python train.py --arch="pvt" --model="image classifier" --dataset="stained colorectal tissue patches (NCT-CRC-HE-100K)" --train_examples=90422 --image_size=40 --crop_scale_min=1 --horizontal_flip=true --translate=0.06 --cutout=0.4 --targets=["tissue"] --num_classes=9 --norm="layernorm" --norm_position="pre" --hidden_act="swiglu" --mlp_ratio=4 --head_dim=64 --fused_qkv=false --qk_norm=false --layer_scale_init=0.1 --parallel_block=false --dropout=0.1 --inner_norm=false --kv_group_size=2 --patch_size=[2, 2] --depths=[2, 4, 2] --widths=[64, 128, 256] --label_smoothing=0.1 --loss="cross_entropy" --head_dropout=0.2 --init="xavier_uniform" --residual_init="none" --optimizer="adamw" --learning_rate=0.00099 --beta1=0.9 --beta2=0.95 --eps=1e-08 --max_grad_norm=5.0 --ema_decay=0.995 --max_steps=14800 --batch_size=128 --epochs=21.0 --lr_schedule="wsd" --decay_fraction=0.4 --final_lr_fraction=0.1 --warmup_steps=290 --weight_decay=0.2
Rows from block 4 of a small image classifier, named by matrix and row number. Rows with one number belong to one neuron. Each number is 200 + 30 x the weight over its row's rms, rounded and kept within 0 to 999. All counts start at 0. After the name is the row's rms in percent of the matrix's.
After each neuron's rows are labels from the 100 images, of 14976, where the neuron reaches its largest size: "top examples" is what is common among them; "colour at peak" is the nearest of a few named colours to the mean colour under the peak. Only what is clearly more common there than usual is listed. The data: stained colorectal tissue patches (NCT-CRC-HE-100K).
# gate: MLP gate (model.blocks.4.mlp.gate.weight, 512x128), inputs 0-127
# fc1: MLP up (model.blocks.4.mlp.fc1.weight, 512x128), inputs 0-127
# fc2: MLP down (model.blocks.4.mlp.fc2.weight, 128x512, transposed), outputs 0-127

gate.225,078,189,197,163,162,167,170,211,193,180,165,217,235,203,191,211,208,218,250,223,188,204,201,219,153,222,230,169,241,140,168,170,202,215,192,207,161,164,206,209,232,165,212,195,251,171,223,261,169,153,220,173,197,156,227,175,223,213,196,200,171,226,204,208,173,156,233,215,291,246,233,172,251,161,166,221,134,196,228,205,208,206,217,139,187,211,187,194,169,216,199,206,225,173,229,240,227,227,206,229,214,135,203,213,227,198,222,201,188,164,168,244,253,148,184,187,212,181,209,231,190,243,166,233,180,148,232,152,182
fc1.225,075,222,193,212,199,240,253,196,163,261,198,219,188,175,160,205,159,200,148,176,204,215,259,200,215,217,169,184,152,211,239,206,197,199,225,173,207,222,189,141,205,222,192,183,173,183,214,158,208,270,184,203,192,234,183,172,183,214,192,199,210,200,156,173,209,208,188,185,177,190,181,180,191,228,232,175,207,172,153,149,192,220,222,273,237,212,177,215,268,200,247,272,214,187,222,168,249,199,222,128,225,191,211,277,190,150,189,175,269,227,242,160,207,215,175,191,190,218,211,183,160,177,207,183,225,237,159,192,214
fc2.225,068,193,201,177,202,191,215,178,214,226,185,186,176,226,188,238,228,217,225,222,200,215,196,181,128,248,217,176,128,215,183,194,137,173,192,251,189,147,223,200,167,184,173,214,160,238,202,209,203,175,241,171,246,187,239,185,185,198,175,211,233,165,207,187,219,212,165,174,235,204,190,252,237,180,202,206,223,221,247,155,192,205,219,184,150,195,247,180,161,208,157,238,193,177,223,222,183,102,183,208,146,178,211,217,148,224,179,159,154,223,210,164,188,197,199,266,253,221,252,219,258,178,221,196,217,214,210,221,220
top examples: tissue: cancer-associated stroma
colour at peak: pink

gate.502,092,204,201,165,175,214,170,203,184,162,179,210,215,186,213,208,170,232,223,179,133,218,239,211,181,239,218,170,221,139,233,183,236,228,185,242,219,197,209,236,212,139,244,188,217,168,206,234,161,192,192,155,222,171,219,165,279,220,204,190,195,234,194,214,142,182,190,210,261,227,196,197,218,219,180,215,169,179,197,195,218,226,180,161,218,248,191,169,205,214,193,143,195,229,246,193,244,198,210,209,281,111,189,128,232,180,194,173,208,161,191,233,232,188,164,184,207,199,182,207,216,224,153,230,216,211,175,146,191
fc1.502,077,213,161,222,171,192,164,161,255,169,201,216,148,218,208,235,177,211,228,166,190,200,246,196,153,187,199,171,263,138,142,205,178,251,196,226,187,193,245,179,192,203,178,251,252,194,210,214,227,155,272,212,148,232,247,203,243,214,157,206,216,164,259,152,198,213,202,223,180,211,168,231,226,245,211,181,150,206,235,175,225,213,193,139,161,199,204,215,140,195,166,199,207,193,196,217,199,230,175,250,180,233,219,159,195,174,168,222,153,187,194,194,224,170,209,219,208,183,221,162,215,181,241,222,196,196,160,187,222
fc2.502,075,171,180,159,232,236,202,219,217,198,207,175,260,252,211,183,176,168,124,206,246,178,156,181,212,212,175,199,192,236,130,231,234,199,167,225,225,212,164,237,155,210,212,219,184,203,238,183,266,222,147,203,163,193,166,223,174,198,191,198,189,206,221,205,241,194,197,168,215,168,214,162,148,175,177,207,216,203,166,303,196,224,134,224,223,221,183,205,200,213,215,136,177,205,181,212,193,190,197,215,243,195,223,202,211,220,231,214,194,208,194,228,192,213,206,218,160,136,176,159,169,214,258,166,232,230,190,221,155
top examples: tissue: cancer-associated stroma
colour at peak: pink

gate.52,113,191,212,205,215,211,161,225,196,223,164,171,199,228,208,188,140,182,202,204,225,275,233,199,259,233,223,188,216,134,178,208,245,183,170,183,184,125,169,238,181,224,214,180,221,195,231,200,221,193,214,198,196,189,202,182,202,203,217,202,198,240,177,181,162,233,173,190,260,242,221,169,214,167,223,192,196,193,220,169,209,262,209,161,181,210,189,133,210,166,212,226,155,218,242,238,230,211,203,187,199,127,225,239,260,201,220,144,182,158,213,187,238,162,145,136,252,223,207,205,237,208,188,188,219,206,193,161,155
fc1.52,116,201,200,202,166,264,226,196,167,235,209,162,260,224,198,264,239,227,197,184,189,232,209,208,159,239,175,171,203,161,199,159,159,250,188,224,256,205,221,142,210,156,192,146,214,227,190,179,214,211,160,200,180,233,228,200,181,184,136,190,206,138,184,191,214,164,193,167,194,189,168,199,254,205,203,179,184,221,215,140,191,201,211,204,220,177,172,204,198,216,151,191,240,177,208,208,211,130,263,133,165,230,220,207,207,227,258,201,234,202,245,230,227,198,171,249,157,230,217,220,214,179,228,226,170,208,197,206,171
fc2.52,127,213,207,210,241,149,232,225,221,161,150,166,189,240,230,210,186,166,214,172,159,200,195,127,177,217,189,217,220,221,238,224,177,226,152,253,166,209,191,195,196,217,223,234,183,251,192,238,210,177,193,150,241,185,137,160,225,216,234,213,193,236,184,142,200,214,216,192,198,207,173,239,176,203,155,186,256,230,194,183,207,237,182,180,214,273,196,174,136,210,217,214,181,217,191,189,206,244,154,227,233,190,155,229,216,176,221,203,189,225,165,207,205,216,164,211,169,257,246,190,199,136,193,154,230,207,255,231,198
top examples: tissue: cancer-associated stroma
colour at peak: grey

gate.505,112,211,238,171,226,168,255,200,189,209,154,205,260,221,211,216,208,195,160,227,246,204,206,228,183,240,202,199,186,184,190,198,191,172,192,192,174,205,228,201,162,178,225,166,170,150,163,196,226,197,244,190,176,214,202,204,167,182,194,193,222,163,236,216,212,184,163,176,282,192,229,155,183,138,212,240,162,219,182,190,177,226,185,231,132,203,216,233,218,215,150,233,238,171,192,255,218,165,226,138,169,192,228,233,154,246,212,178,208,232,234,185,300,179,197,194,171,205,232,241,183,219,208,173,204,162,234,225,165
fc1.505,104,211,176,201,205,193,222,191,231,218,201,189,134,214,249,241,203,226,244,181,190,166,201,164,180,203,219,211,219,219,168,171,142,206,191,260,195,238,254,176,209,167,179,231,219,231,187,262,173,180,224,145,176,203,179,183,194,209,210,225,136,211,236,172,196,247,190,215,174,180,190,221,208,233,202,182,199,162,203,206,250,190,215,178,157,250,239,217,177,243,148,180,221,210,196,182,196,186,160,227,186,236,189,213,178,180,159,212,147,182,155,179,199,231,144,243,206,193,293,200,201,165,181,191,220,184,126,259,216
fc2.505,110,129,145,155,226,210,183,206,227,234,214,161,208,270,256,190,178,169,210,195,214,205,222,204,232,217,184,182,153,176,193,227,191,212,203,210,260,104,218,245,202,210,169,178,167,236,203,196,189,187,144,175,173,156,236,211,175,212,225,236,141,217,212,225,205,194,203,192,222,174,243,167,219,191,220,209,205,143,199,169,215,220,177,190,227,213,210,194,247,216,157,158,211,185,184,235,249,183,240,200,216,179,221,184,239,225,244,172,183,156,201,168,193,191,201,163,273,201,186,217,258,223,178,191,186,233,180,202,146
top examples: tissue: normal colon mucosa
colour at peak: grey

gate.213,106,198,184,183,226,193,197,202,205,191,148,137,271,219,248,202,204,188,192,202,204,272,227,183,245,206,186,230,247,191,189,204,228,233,163,169,206,125,157,188,149,224,252,161,189,195,242,207,178,192,183,220,190,190,214,185,179,213,166,208,180,236,183,152,173,186,232,201,234,187,210,168,208,189,212,196,221,192,206,162,185,222,198,193,199,231,158,160,240,186,241,192,196,195,212,211,219,243,263,179,200,146,194,263,290,244,256,161,184,163,179,178,209,168,166,136,210,204,221,166,208,162,192,196,221,192,222,192,169
fc1.213,101,205,204,233,133,256,224,188,211,197,251,230,191,196,152,232,225,224,240,200,205,166,181,224,113,188,210,201,216,179,199,159,159,212,198,236,177,214,197,133,221,164,189,223,278,203,198,192,186,189,217,230,153,221,246,198,187,186,179,159,229,198,223,224,186,184,207,162,208,214,179,205,221,225,194,182,150,195,229,195,182,205,255,136,156,120,199,183,179,141,175,236,194,214,223,188,181,161,235,182,197,234,219,212,153,192,187,246,180,214,194,240,213,192,202,236,191,196,236,197,165,225,245,215,139,176,201,198,248
fc2.213,111,250,196,238,126,236,209,209,194,235,235,231,210,138,183,234,188,234,238,206,184,224,196,242,185,218,236,227,219,190,175,141,211,185,225,226,200,198,155,202,209,207,223,225,225,136,183,179,186,214,198,220,140,230,211,199,206,189,178,176,202,217,149,223,160,211,210,170,214,286,217,155,206,228,180,181,189,191,185,184,167,246,256,150,201,169,148,174,238,149,223,215,158,220,250,207,176,167,202,163,225,187,261,197,216,183,201,146,226,171,229,219,210,188,197,200,210,169,188,187,133,209,208,234,172,195,209,159,231
top examples: tissue: cancer-associated stroma; tissue: debris
colour at peak: grey

gate.32,074,238,208,224,232,226,192,192,192,178,178,160,220,240,207,198,216,197,199,192,170,239,210,197,167,242,173,124,201,190,249,208,194,208,181,208,232,197,223,232,170,180,189,181,148,192,185,188,160,239,178,179,231,187,212,211,209,212,180,262,248,196,167,220,214,148,194,138,190,154,225,241,256,158,183,161,198,220,274,138,135,190,196,159,210,194,244,193,174,169,190,189,187,179,185,257,186,198,178,247,177,125,222,172,206,184,209,212,226,221,239,232,186,191,204,260,195,234,192,204,222,177,132,209,198,169,243,205,208
fc1.32,066,231,172,232,219,216,234,184,195,177,204,183,179,180,234,252,153,191,204,248,260,240,240,239,227,235,150,198,155,195,200,201,189,185,187,210,235,204,252,166,166,162,198,221,167,154,251,217,219,281,197,235,169,177,181,225,193,211,216,180,201,242,153,163,186,221,226,149,197,193,222,257,199,140,203,184,243,172,218,198,174,234,202,196,216,230,238,199,238,162,221,179,204,175,167,202,209,129,213,213,174,209,233,226,190,207,175,207,202,222,246,177,129,192,160,236,165,209,220,164,186,159,157,189,213,208,186,237,221
fc2.32,059,178,118,193,227,165,184,226,223,211,173,197,190,236,241,169,181,179,236,202,167,143,190,162,227,217,212,155,151,210,193,263,192,210,194,274,214,201,212,236,241,235,196,206,178,268,179,246,197,161,207,156,186,124,158,201,204,215,268,248,181,220,179,230,205,230,217,174,170,171,212,183,179,178,142,230,238,212,207,252,226,204,176,187,220,251,240,161,172,201,234,161,155,220,211,198,215,229,157,229,212,203,199,175,185,179,211,210,206,211,177,198,166,252,207,210,156,225,176,234,209,199,196,187,179,217,223,194,183
top examples: tissue: smooth muscle; tissue: cancer-associated stroma
colour at peak: pink

gate.174,097,213,217,204,165,189,183,154,206,209,221,243,204,226,199,225,196,221,206,197,186,204,222,245,179,208,238,186,206,119,174,173,193,188,164,207,180,217,210,195,221,192,216,226,220,206,200,195,236,125,218,217,224,233,178,210,235,203,110,191,264,153,196,201,180,183,154,235,178,205,159,214,182,229,162,252,160,240,195,269,237,233,161,197,135,193,175,216,171,216,197,237,182,207,195,205,201,167,168,218,190,208,189,196,187,184,207,189,209,157,226,190,291,175,187,194,169,197,229,186,251,238,255,211,216,156,160,136,212
fc1.174,091,190,222,147,224,191,181,198,236,192,203,163,234,212,219,221,153,195,185,162,177,217,230,209,224,170,199,193,232,115,186,190,247,219,175,192,207,135,161,275,205,213,261,175,184,215,226,191,225,148,182,186,186,194,207,186,206,164,200,158,163,196,195,209,166,161,163,215,251,219,240,150,220,238,192,246,142,203,205,234,225,254,152,160,197,230,191,208,243,208,214,181,206,199,228,243,248,230,243,173,223,163,205,180,225,221,243,187,184,169,183,186,245,164,183,180,204,162,161,169,239,200,210,233,177,231,198,162,167
fc2.174,092,179,230,215,230,146,184,240,232,184,201,230,154,193,154,152,245,130,215,217,179,143,178,197,200,152,189,190,174,221,261,204,212,195,253,168,188,209,181,227,265,230,171,191,160,253,184,214,179,210,200,200,225,155,170,215,207,229,270,260,193,210,220,231,224,226,239,218,151,175,178,237,160,196,208,182,180,214,157,204,208,146,217,234,210,217,229,224,160,166,249,205,202,242,186,190,196,190,182,246,180,191,170,175,195,163,176,207,213,238,196,186,158,215,222,212,202,247,167,241,202,251,164,164,187,178,221,181,196
top examples: tissue: normal colon mucosa; tissue: tumour epithelium
colour at peak: grey

gate.222,075,229,208,199,209,172,203,184,177,214,200,185,221,164,213,262,134,242,208,228,161,233,210,230,181,249,170,170,182,187,235,218,196,213,190,222,196,200,206,199,189,170,235,203,197,182,181,213,180,249,142,177,201,166,167,145,209,189,203,203,171,243,124,182,197,194,183,164,260,223,227,195,242,148,165,192,225,177,217,154,189,265,228,174,214,238,190,187,217,192,210,171,211,173,283,224,221,156,229,190,194,108,231,217,240,212,197,167,221,208,226,172,182,205,143,213,204,229,240,199,224,172,154,223,231,225,223,185,170
fc1.222,050,231,248,215,205,202,239,191,193,208,210,219,223,189,133,262,214,164,260,181,193,263,191,227,218,204,187,166,202,216,254,198,214,263,214,171,186,196,204,182,189,210,186,221,191,177,174,184,210,262,191,245,225,139,163,256,196,227,216,160,257,172,148,234,161,207,237,168,187,174,165,239,193,193,192,208,235,246,193,224,230,192,189,192,242,192,253,187,186,165,223,229,155,202,168,197,225,249,195,198,162,189,216,192,203,171,191,182,209,185,262,159,171,191,223,157,169,181,168,169,134,174,188,208,182,231,153,171,211
fc2.222,048,257,241,224,181,205,189,227,214,155,174,213,212,177,194,195,261,185,256,237,257,186,197,232,169,164,198,189,204,189,196,217,159,208,226,198,147,212,241,218,186,245,194,174,207,163,203,212,212,203,250,171,197,143,206,233,183,161,196,237,245,236,164,200,174,170,217,193,173,170,190,198,172,196,195,220,221,190,212,281,190,127,220,218,208,176,211,189,163,125,225,211,166,245,221,194,117,261,184,215,219,210,244,210,192,195,200,203,170,235,221,155,161,189,262,250,194,188,154,212,188,209,202,196,187,164,218,188,212
top examples: tissue: cancer-associated stroma
colour at peak: pink

gate.18,057,158,156,182,176,217,213,208,198,245,267,197,211,189,156,195,160,197,173,191,180,172,158,171,168,172,236,253,214,201,226,207,199,162,222,282,246,239,205,230,179,208,185,222,212,190,131,190,127,241,159,187,210,252,214,148,182,206,224,233,189,204,224,184,255,213,183,215,228,212,175,183,198,197,212,175,206,151,224,198,266,204,213,195,150,194,162,189,244,160,187,196,248,246,222,229,206,168,207,240,197,152,200,218,170,187,205,238,183,176,220,205,201,201,202,210,246,165,230,152,200,187,192,153,197,236,181,260,212
fc1.18,063,195,156,209,227,204,158,211,148,259,196,191,199,188,239,193,140,186,202,250,219,245,237,191,268,196,167,189,115,165,171,196,195,218,210,140,255,185,196,196,205,260,176,208,185,217,239,158,249,225,161,275,183,193,186,193,203,205,165,210,176,213,136,152,184,238,170,222,166,181,184,207,205,155,177,214,226,179,215,240,226,195,216,243,236,205,231,157,261,139,216,219,164,195,205,197,181,207,215,203,206,201,197,220,211,187,240,168,237,144,239,198,169,190,215,195,204,197,205,194,212,161,224,202,177,229,202,188,225
fc2.18,057,269,234,190,206,227,214,173,232,223,248,237,215,224,195,231,194,214,196,202,202,221,204,175,180,165,195,245,214,179,192,170,221,178,174,172,160,202,136,223,196,236,233,147,251,178,226,168,235,185,205,252,174,205,230,186,219,212,170,161,218,240,190,191,163,155,201,175,179,266,182,176,179,234,160,230,152,233,195,203,204,232,190,127,202,161,165,214,187,175,166,182,200,221,198,272,157,225,233,163,239,228,203,172,181,210,150,224,153,185,246,192,223,217,239,188,186,130,191,211,197,238,218,206,154,191,237,206,185
top examples: tissue: cancer-associated stroma
colour at peak: grey

gate.501,120,214,171,193,240,201,164,209,222,236,212,196,201,170,225,208,187,192,190,190,197,207,183,232,219,222,157,212,208,226,144,240,184,180,191,192,196,159,196,135,184,263,190,188,221,200,218,187,223,240,180,192,176,161,198,148,179,173,179,232,195,251,87,187,212,234,175,140,184,292,230,165,220,161,154,218,228,210,184,190,208,217,264,222,245,176,177,157,181,181,215,204,194,176,219,263,164,213,206,238,212,192,171,237,227,193,265,185,235,213,187,182,181,227,202,180,181,184,193,191,190,175,184,223,195,259,234,212,229
fc1.501,119,180,165,172,191,259,199,246,223,164,219,177,207,178,214,144,143,238,144,223,162,184,201,209,201,169,196,212,183,192,226,188,203,212,192,212,253,227,204,242,173,182,228,243,189,203,233,255,142,208,174,204,236,208,168,209,206,178,224,208,168,206,203,231,258,169,188,218,214,170,231,209,227,204,198,140,202,185,246,236,169,226,198,177,209,232,268,177,210,207,188,167,226,202,218,199,241,206,188,212,200,154,219,181,166,191,210,265,233,170,179,299,173,169,120,224,217,165,186,140,219,180,176,211,206,190,182,173,195
fc2.501,127,195,217,178,183,203,178,179,190,166,178,198,190,238,182,214,198,201,231,181,205,196,221,210,173,262,233,149,224,167,220,208,205,234,131,234,170,181,223,225,215,170,183,278,213,170,157,219,176,212,202,217,187,199,188,182,271,201,228,205,189,166,233,212,224,176,181,222,272,188,219,169,233,148,162,190,188,233,249,201,214,233,153,162,159,180,248,203,195,203,185,263,211,155,176,167,219,188,223,242,189,127,220,185,228,205,209,178,172,207,192,226,281,152,237,188,198,232,220,188,182,174,185,196,136,198,245,210,170
top examples: tissue: smooth muscle; tissue: cancer-associated stroma
colour at peak: grey

gate.212,118,184,208,140,200,166,222,215,160,187,196,211,243,177,172,202,256,196,212,175,141,190,203,182,200,211,192,213,177,253,261,171,228,247,178,190,222,204,189,207,218,163,213,207,204,205,167,211,146,205,147,234,253,167,224,199,239,210,213,178,154,199,189,213,174,165,210,188,212,269,176,187,181,198,201,210,186,206,189,226,222,156,198,150,241,193,211,197,222,221,230,172,201,190,189,171,220,139,307,272,199,172,154,176,237,246,224,206,201,198,184,228,170,221,205,163,264,208,157,232,183,228,159,214,149,218,197,182,186
fc1.212,119,178,150,239,185,174,149,216,213,228,277,239,198,230,180,176,238,149,266,206,231,212,134,202,230,143,216,185,199,187,190,202,178,184,255,190,202,147,179,227,224,246,136,205,199,217,187,141,189,185,216,195,178,195,237,281,158,187,182,257,213,209,197,225,164,200,182,221,162,183,168,183,197,223,207,196,233,181,223,219,184,159,182,231,193,192,171,181,237,160,232,229,188,237,188,219,193,206,187,232,188,192,230,219,220,188,218,172,199,185,229,154,194,172,267,213,210,205,155,215,226,225,239,157,232,193,173,148,206
fc2.212,117,228,283,179,193,188,262,224,208,174,140,180,226,223,199,248,222,194,177,197,228,251,211,163,156,223,176,235,196,207,199,163,182,189,141,213,196,221,205,170,128,233,233,209,186,194,261,213,290,243,228,188,245,202,173,177,169,224,187,204,235,192,209,148,205,169,173,185,212,219,195,185,165,177,177,190,215,220,188,228,194,240,159,187,201,220,195,164,153,224,182,225,218,188,188,211,160,184,163,160,170,216,183,259,160,184,228,226,167,240,210,199,214,232,184,230,170,199,233,175,184,160,208,172,229,154,216,248,221
top examples: tissue: cancer-associated stroma; tissue: adipose tissue
colour at peak: pink

gate.232,076,223,196,198,240,179,243,154,185,230,206,143,219,173,243,212,137,218,170,230,171,220,229,216,190,216,139,175,234,189,238,172,232,209,220,185,200,179,177,222,176,182,222,181,174,192,188,194,174,239,163,211,204,178,225,191,168,163,171,236,202,195,161,151,206,173,223,136,228,188,207,246,273,166,233,181,217,183,246,152,194,260,229,167,179,237,218,216,249,144,190,164,216,188,262,260,208,202,236,229,186,139,204,180,215,208,187,219,217,186,209,208,168,168,163,182,208,196,235,156,205,182,193,227,188,260,232,209,185
fc1.232,062,247,198,259,229,197,192,127,192,211,199,178,215,253,226,146,215,167,174,214,229,212,162,204,184,188,206,141,263,205,249,159,248,183,190,146,164,205,192,224,174,208,206,188,227,179,218,171,230,208,224,218,210,215,245,238,203,194,155,235,264,169,250,214,193,168,205,154,175,186,170,269,197,212,246,224,198,217,219,131,164,220,195,207,180,172,208,234,177,152,147,168,169,202,154,241,169,165,204,204,238,176,186,158,179,169,173,202,181,218,215,194,216,190,237,197,191,203,181,196,179,223,212,195,192,256,192,230,162
fc2.232,057,194,224,142,227,230,188,187,129,216,190,189,233,210,200,165,187,215,149,192,195,222,211,176,299,231,145,167,182,199,197,215,250,205,190,206,260,155,218,203,177,193,245,168,174,222,170,160,219,180,188,211,210,230,205,167,194,196,181,184,194,200,166,222,174,153,140,201,196,224,197,162,204,186,186,252,207,236,250,256,220,184,168,229,203,205,199,177,225,265,238,215,191,151,175,199,160,176,255,181,220,190,180,199,230,232,222,173,228,163,167,199,202,214,196,212,217,194,185,261,262,182,233,202,142,250,221,209,186
top examples: tissue: smooth muscle
colour at peak: pink

gate.202,100,256,205,221,210,196,204,193,208,167,150,192,181,188,210,186,195,233,188,223,174,251,231,171,222,247,208,179,197,194,190,174,221,200,170,199,167,234,199,171,164,205,244,184,247,206,238,252,199,159,254,202,211,215,177,116,249,204,190,144,250,215,206,168,141,188,179,212,176,222,162,189,197,204,186,232,199,195,235,208,245,210,236,192,167,204,193,195,162,208,227,237,150,179,224,156,139,287,179,166,227,189,176,191,177,207,178,139,163,173,194,201,221,216,176,220,247,251,241,226,196,157,240,220,171,189,235,213,194
fc1.202,103,217,167,200,199,226,185,187,188,255,212,201,218,186,226,187,171,189,195,187,165,151,176,209,165,194,175,184,160,186,204,134,226,168,229,213,144,228,148,259,252,229,182,265,249,207,188,138,226,192,164,176,184,196,197,212,216,207,148,226,185,278,161,187,150,172,188,196,235,267,187,199,204,200,182,207,183,186,194,211,230,221,195,167,227,221,176,203,206,172,216,200,208,216,232,246,188,176,179,177,273,165,222,155,221,185,206,217,197,155,169,242,216,199,232,201,231,214,181,210,214,251,220,187,202,217,292,163,203
fc2.202,109,228,250,226,145,213,196,220,180,197,231,229,229,185,160,215,205,202,213,215,188,213,168,233,179,223,243,169,203,192,235,150,231,187,208,228,189,198,145,239,233,180,209,221,161,204,127,186,197,196,201,224,229,194,140,217,216,170,196,173,245,164,169,249,184,198,177,172,209,222,195,185,193,198,167,185,208,231,203,193,130,234,213,169,194,164,182,179,206,157,244,263,134,223,209,187,193,190,184,189,212,172,252,183,181,178,231,141,237,206,245,221,224,184,230,217,248,231,166,215,135,207,246,205,172,169,235,126,211
top examples: tissue: tumour epithelium
colour at peak: pink

gate.178,109,212,220,251,205,213,210,182,177,216,188,160,188,223,191,149,184,178,163,202,214,279,183,137,227,171,202,223,214,193,252,202,250,181,160,198,209,212,137,204,111,219,250,185,178,193,220,208,193,201,221,235,233,307,202,180,185,210,194,231,247,156,232,181,201,177,200,224,186,162,155,237,189,209,246,175,251,183,230,176,173,220,193,223,131,188,205,203,212,132,221,235,167,183,197,239,149,192,190,180,171,200,197,236,160,195,185,217,218,191,224,230,198,173,190,231,189,218,213,190,188,167,203,163,202,211,200,235,204
fc1.178,114,164,210,223,163,236,211,218,216,187,187,196,188,182,169,212,213,232,225,160,164,215,251,221,143,178,240,214,277,180,193,163,213,222,203,203,177,223,187,168,204,159,215,183,242,193,238,268,124,166,210,170,212,206,246,181,169,176,225,191,164,229,239,211,191,177,263,193,234,215,206,193,228,226,198,184,189,146,170,180,235,238,223,168,197,210,188,182,208,222,222,210,229,192,232,209,213,251,194,199,238,180,167,229,198,141,205,245,193,211,166,214,236,140,171,182,152,151,205,163,127,194,147,229,189,226,163,190,214
fc2.178,114,215,192,170,208,193,191,196,192,141,155,163,188,191,206,225,200,233,179,195,201,225,216,204,201,248,208,190,231,173,198,237,199,266,130,212,176,243,248,166,202,141,220,222,206,164,219,251,161,231,206,195,210,192,177,156,229,210,206,193,185,183,213,178,234,185,212,237,240,166,206,222,235,140,170,166,212,232,262,192,217,219,171,181,168,183,238,204,180,231,187,195,246,142,185,164,225,229,215,239,171,135,180,213,224,213,203,210,180,242,181,252,261,163,175,163,176,224,246,166,203,154,137,195,206,169,216,235,183
top examples: tissue: smooth muscle
colour at peak: pink

gate.120,118,169,164,197,177,168,164,244,202,201,166,195,141,232,240,201,190,184,251,142,201,212,220,160,213,203,232,218,243,179,172,213,161,221,202,227,224,205,281,180,193,179,178,232,214,240,238,231,184,202,220,149,182,230,211,174,178,230,221,240,187,238,202,146,176,256,197,213,210,223,190,178,216,196,168,176,175,172,209,240,260,189,227,195,200,238,202,144,198,198,186,211,198,193,204,191,216,253,154,239,240,209,165,249,212,152,239,207,184,167,175,216,223,181,134,194,237,203,270,185,202,155,154,158,213,167,184,220,220
fc1.120,115,197,202,194,251,124,231,228,257,213,175,158,187,230,240,170,213,153,207,133,163,209,221,157,207,187,157,213,189,222,213,150,178,184,203,163,195,170,222,201,180,242,207,199,201,260,239,240,203,221,173,186,235,206,212,165,187,221,227,243,168,205,215,154,220,198,184,203,169,197,161,237,195,209,262,230,187,193,208,189,245,192,201,205,217,264,228,186,200,210,145,184,193,193,179,250,206,216,196,229,220,222,147,218,176,205,221,217,142,154,180,176,161,258,149,174,224,200,231,200,218,199,173,165,174,215,179,270,161
fc2.120,112,223,190,194,170,250,223,174,171,232,214,233,233,174,148,212,171,214,169,184,166,221,182,250,197,228,186,124,159,191,203,183,243,192,207,214,148,162,180,195,178,194,231,242,202,198,173,174,206,214,222,192,182,198,151,195,232,211,196,179,230,171,135,221,181,164,167,187,230,228,171,186,212,186,191,233,251,244,223,222,167,222,232,195,190,167,182,173,218,199,196,253,199,180,216,177,179,124,228,154,205,176,261,181,155,222,198,130,202,160,243,221,228,222,236,193,205,227,203,207,212,214,245,197,181,232,291,178,169
top examples: tissue: smooth muscle
colour at peak: pink

gate.23,116,163,149,187,190,221,203,218,168,176,185,163,233,162,239,196,211,226,213,226,194,217,236,267,218,214,184,221,204,175,194,176,172,247,225,230,249,179,187,195,206,168,213,163,211,207,197,199,164,185,174,204,189,167,238,197,167,141,170,176,162,223,154,206,171,195,214,146,205,218,218,171,274,218,181,186,182,168,197,180,169,199,263,175,238,218,155,199,247,225,241,161,175,180,278,173,232,196,237,182,230,202,217,198,241,211,247,165,238,229,177,186,194,175,176,192,211,208,152,214,201,192,194,292,212,252,167,160,215
fc1.23,123,197,232,206,175,225,210,214,198,194,184,144,197,170,234,233,188,262,206,219,205,220,243,212,187,214,201,204,191,146,207,200,168,249,172,264,224,210,178,217,204,198,229,200,218,206,188,210,177,167,175,177,207,194,223,153,173,117,155,171,171,227,184,218,175,194,177,133,215,196,250,185,268,240,144,185,192,186,238,178,188,254,235,159,205,229,192,217,178,198,211,211,177,174,261,208,167,206,182,189,210,226,199,186,210,186,218,173,204,252,157,198,272,166,185,241,179,237,194,177,215,127,217,268,202,233,225,201,240
fc2.23,126,179,155,181,190,218,208,231,244,214,208,196,170,201,227,200,131,221,221,168,175,180,196,238,172,202,209,152,137,152,174,180,173,212,192,262,167,185,206,185,222,188,222,241,259,231,220,235,178,184,186,193,159,193,196,161,171,171,210,190,155,230,186,254,174,212,175,148,216,214,230,175,248,230,159,191,224,160,228,213,207,246,239,147,195,230,223,166,224,193,174,223,162,144,248,256,212,174,203,199,243,211,214,213,190,182,230,193,184,169,184,203,252,184,151,173,185,239,239,168,226,237,190,241,153,235,200,168,200
top examples: tissue: tumour epithelium; tissue: mucus
colour at peak: grey